config.yaml
hidden_act: "silu"
widths: [96, 192, 192]
lr_schedule: "cosine"
warmup_steps: 580
adamw_weight_decay_other_params: 0
Rows from block 6 of a small segmentation model, named by matrix and row number. Rows with one number belong to one channel. Each number is 500 + 40 x the weight over its row's rms, rounded and kept within 0 to 999. All counts start at 0. Numbers have three digits each.
After each channel's rows are labels from the 100 images, of 14976, where the channel reaches its highest value: "top examples" is what is common among them. Only what is clearly more common there than usual is listed. The data: aerial photos of the United States (SatlasPretrain). In brackets: how many of the 100, against the usual share in percent.
# convs1: 3x3 conv (model.decb.0.0.convs.1.weight, 96x96x3x3, standardized in use, each kernel summed), inputs 48-95
# convs2: expand pointwise conv (model.decb.0.0.convs.2.weight, 192x96x1x1, standardized in use, transposed), outputs 48-95

convs1.8:522475462455463517543477497603453584515482549428456500518521475478527538462521507545537547503510521491492497495434503462492478484390530503486522
convs2.8:505513558559354531519480515503551476492539581492513483512529514478529522497484523497458487715513502509521494499476500524557517495471498401507518
top examples: crop field (33 vs 8.7)

convs1.4:511465452433433525515446526664451478484505487433520490533552476482531539477501530514503559463478554488522489515476470505538522524404629525501534
convs2.4:529508527479481492525469547455494505535508489504499543492570491527503526504525461465533491558480558619431472484503486537530455485523531529510472
top examples: crop field (72 vs 8.7)

convs1.17:508523412462521566512492500495489473443545478481518518540544405474467482540510483470499508472544444474490458502534560518496559489408554539539472
convs2.17:585482528603531497525505508472411549504524473517521548504469506582486490467563539492510513453511548511595508476491469470466533494506479488510504
top examples: crop field (27 vs 8.7)

convs1.47:556496460474599515492458587600462535454450512526491489475520528518489515480512509484453523469499451506618497472426420469534469458497546483483471
convs2.47:495578500525485480539492572489468508531524500429504524465536556455529483511522506465530446478539428522420447510456474481551472477557447504570487
top examples: crop field (61 vs 8.7)

convs1.25:442565481509460510519486542582478453472439505502485485495527503461471458550497450523456510434505505494544565560521502425503561513528502494495504
convs2.25:533529389558528558498483558498505518476533514427473531453470527526502460502434493474520533452534435560491450511498474457453523442534470527476484
top examples: crop field (27 vs 8.7)

convs1.51:534446495483457478468541496644453488496510514544555544517523512501517513492515479486529517524453563522552475526469442489496476471474574521482526
convs2.51:579503550520512513552518522508486451498562419463525551490451499458457495531508549488535473449524511597476477515528471482560466502583461640541405
top examples: crop field (74 vs 8.7)

convs1.20:484480535502421530452546517454455477489492498549480524487547518487500500505520493500456473541484542575509473470573426564548462488574485494488509
convs2.20:541486534494537508510495466531474496448408532494503524582528496492520490477425484575434502491485492462451557587490558513473506505466450537422562
top examples: building (88 vs 42.2)

convs1.12:543504397460616497524460528556497468513548445457510428475524499446538528486504530529456512507563443489591480474539472492505569507465513456531470
convs2.12:560532510469463497544519527502515521506479523490424468487493551476512482540402533486557531454441524499484524453568508562449487464507542461503492
top examples: crop field (56 vs 8.7)

convs1.63:521485515551446488481564482466503453511491491571574531556538557519543475399463499477476490522494578551615499504570465538453521521486503512472484
convs2.63:510440507482488451456519413583460550431550544448527531556530459525504497514497425575550509531528504521438499574552476497510526477492517471460529
top examples: building (78 vs 42.2)

convs1.33:543450558457517479482420488623432499452491487506522475511573517457500498509504465486512565468483593490547530549529491530504496504450578543533519
convs2.33:492517462408510473555504502478417556509500512494520493478549455502433488506548454486535489517486487510533516472487435429450422534532491463545536
top examples: crop field (44 vs 8.7)

convs1.65:494418471413519460494442494625421473501490547475496474518594516489550522509486478496471572507489496498524493438511492483530507516438542502500539
convs2.65:460547498518511524482489554437412531510484523505507537465551497486512482529543509482479513501491569440550511488510463533378484536508514504545432
top examples: crop field (66 vs 8.7)

convs1.7:545522548498468536533544477504514523479515521446535517528507555498515519461450464456488536527552546490499466449564487423492487513380513510508473
convs2.7:518462524473534432395469509535466466530432497467468467484454506498523561550479476543491502487473531519476529577513509477529456481532485551426509
top examples: building (69 vs 42.2)

convs1.3:494482443448493542492442519504432521513555453524481466458542482493523536559469488544456506479521558486617517429462483469546607512493542482481488
convs2.3:465525429595542594587507584488540468521509537482466471493457443550484417557439579434514482498579452389462440485506466502449504501526509527510467
top examples: crop field (35 vs 8.7)

convs1.5:486482517494409558515582493493460452475527437433456429487490432494502488477491452513467479492473557518489419512492504522495558545487465515510522
convs2.5:487466556475518501553477449477587500422520499511540493536454519571442436470457466532482473484498488444472521493427413531512462576494502542469457
top examples: building (75 vs 42.2)

convs1.53:560454519503552467505508531562444527472471548474581543520595495513481530477519494516512527465514549530535516464420389465515460477466548498525481
convs2.53:523579479537460496520503487485455503525489540523477475449404504460469568446551438444495460520525484504484562525442516464543531508518448515513541
top examples: crop field (67 vs 8.7)