A small segmentation model, trained from scratch: 19600 steps.
Rows from block 3 of a small segmentation model, named by matrix and row number. Rows with one number belong to one channel. Each number is 128 + 24 x the weight over its row's rms, rounded and kept within 0 to 255. All counts start at 0. Numbers have three digits each. After the name is the row's rms in percent of the matrix's.
After each channel's rows are labels from the 100 images, of 14976, where the channel reaches its highest value: "peak at" is the part of the image that holds the peak; "top examples" is what is common among them. Only what is clearly more common there than usual is listed. The data: aerial photos of the United States (SatlasPretrain).
# convs1: 3x3 conv (model.mid.0.convs.1.weight, 96x96x3x3, standardized in use, each kernel summed), inputs 0-95
# convs2: expand pointwise conv (model.mid.0.convs.2.weight, 192x96x1x1, standardized in use, transposed), outputs 0-95

convs1.36 095:063111133125123115128110156153119123145126115122187136146153125137098099113096147102163122120126145180118105119102101132135151157129136101130149169112142117135080138114160088139078109080150129105139081124198110114096126135125153136142137100147137128161131169140106139131163136150135128116
convs2.36 084:141133118113146128140113084138131079129124153147175138107110136137126169079136135136130142152132133102124144083184064077139151144129115127134118132142116152118153082143133142120169089089125171116134125071095076143121161130142101142116142136145080153080117136162147092135139129110188132098
peak at: centre
top examples: crop field

convs1.60 120:164103127098135127180132153108139141123118113118111157149141149098132149119139099132125155091140147141108117157138129132111098088164122122131184089095109171138172114096126120147141101125112123111126107121209120139119111155094113156166112134149086129092146141081153159111099109108131123134
convs2.60 107:181131124128134126158133077122133078125128142122098136051129152150125117122128130130118144098125126147133128104100234159124133147124135130151123130099128116124123076124129133153113143034137115126087127113170098126128151123128106131127124130160133136200127129127166165131109127127121118040
peak at: top centre
top examples: crop field

convs1.0 109:095135162114141080130057099133181131136084133128156129123165124123121136110123163114111113159117137154110112093099142160125084135115114156137113115128121131102107152132185084143103116144082143148104136101186106162142155132143102137140132148135126145164140125126111182127124119140114120106
convs2.0 108:150138130131128136078090098117129103131129134125165133134158128087130117126123125126136130095108130127130115127194150215131125168132141124162136135199123111127117130125123127084101095197147120123120126155116101132134138126124093128134132134153127133157122125105161140124103129128157103134
peak at: centre
top examples: crop field

convs1.67 123:169125112112139148158108137108126158113146090112124138130088110132129134145153136134123110092074123123149125140120144138117103133117136119166105124091117131142133153125104149125148136118152173107102097147155219120124098182142108130112095118165138122124140097120107123135079102203120125131
convs2.67 112:103135127128117122156130143123133142127128116166167130144137117217130127136128128134125156161119100093130125074094146119133124086141126129148129128172129128121128204126135125105184128130071099126173127132142129123125095122140167128132149131134147124149133130129110121131146130126120121125
peak at: centre
top examples: crop field

convs1.59 111:080081151144141122124138120143149161124157145084139106161126144113110099162110137142168087096136142139142113163136111132133137087141091149137161136141135072089136148105099131127122121087120142137100079136135132141113133115126107119126127103120137169144146114135113150097189096187148164112
convs2.59 113:093131128129129130109132106109129161135127114102167131138109155137128144125128130124125072115139189158126133190173119172137128098132127129145124131128132125122157041129178123111102175077134117125114130131187144131126139135097129124145106128136139115078128131135168130129159132130113162122
peak at: centre
top examples: crop field

convs1.74 110:080141119134113069084113139154098129103098127128149115146124131118136127134098160112124195119134136131125141142102084157146123150145092178157160113088134153153113139113104098127115134135161114169129134145134137122118096104160094165151115143083091152157149108108124152121150116163126153101
convs2.74 092:119130120128151130158143170175132210133127144099135127221152106149126155132126127133119119150127161104124122124138114160135124147119137131148135131104122132126110080134121123111143091195165167118098135128142146133140081129112114128139133131126123161204139134132066141132158127129113133180
peak at: centre
top examples: crop field

convs1.19 138:100136123152113114143122114118127125151139106118107152158083116147140133125152123161121154114158093151158115099137101172117116088085105108153155097121139105129134131139178150143124116103115136104120153083234115136142127112165115110122107128110108141131118153111141182109143126089127147134
convs2.19 103:123140120131128121101150090138131091122126153196132130175096111108126152130134132126125099052113163133147125134090150170134130073118125125120117126115132114118137181129093136077113120148120127130116127136124179130126109117157167130108129128137128076146143130139124164130185131124130166104
peak at: bottom centre; centre
top examples: crop field

convs1.93 107:086075137114133122105123119114136147135122113102119144100141134145152137134128124140102082174129162118116133117161120154131049157120074099135104112137095129132111103131164123125115156110108140097128120166161168153135143129095132140117154162133087126149165141137107134123166162187123136105
convs2.93 105:132124127123124127096140139135133156132126094143118130123172071075127110122134122131125145104119123132122130114176173176128110151144126130132125132165126133126148185127119126140139144118144153124089130132163159129129148121132171131142123131118116085146155131124116082130059137126086137153
peak at: centre
top examples: crop field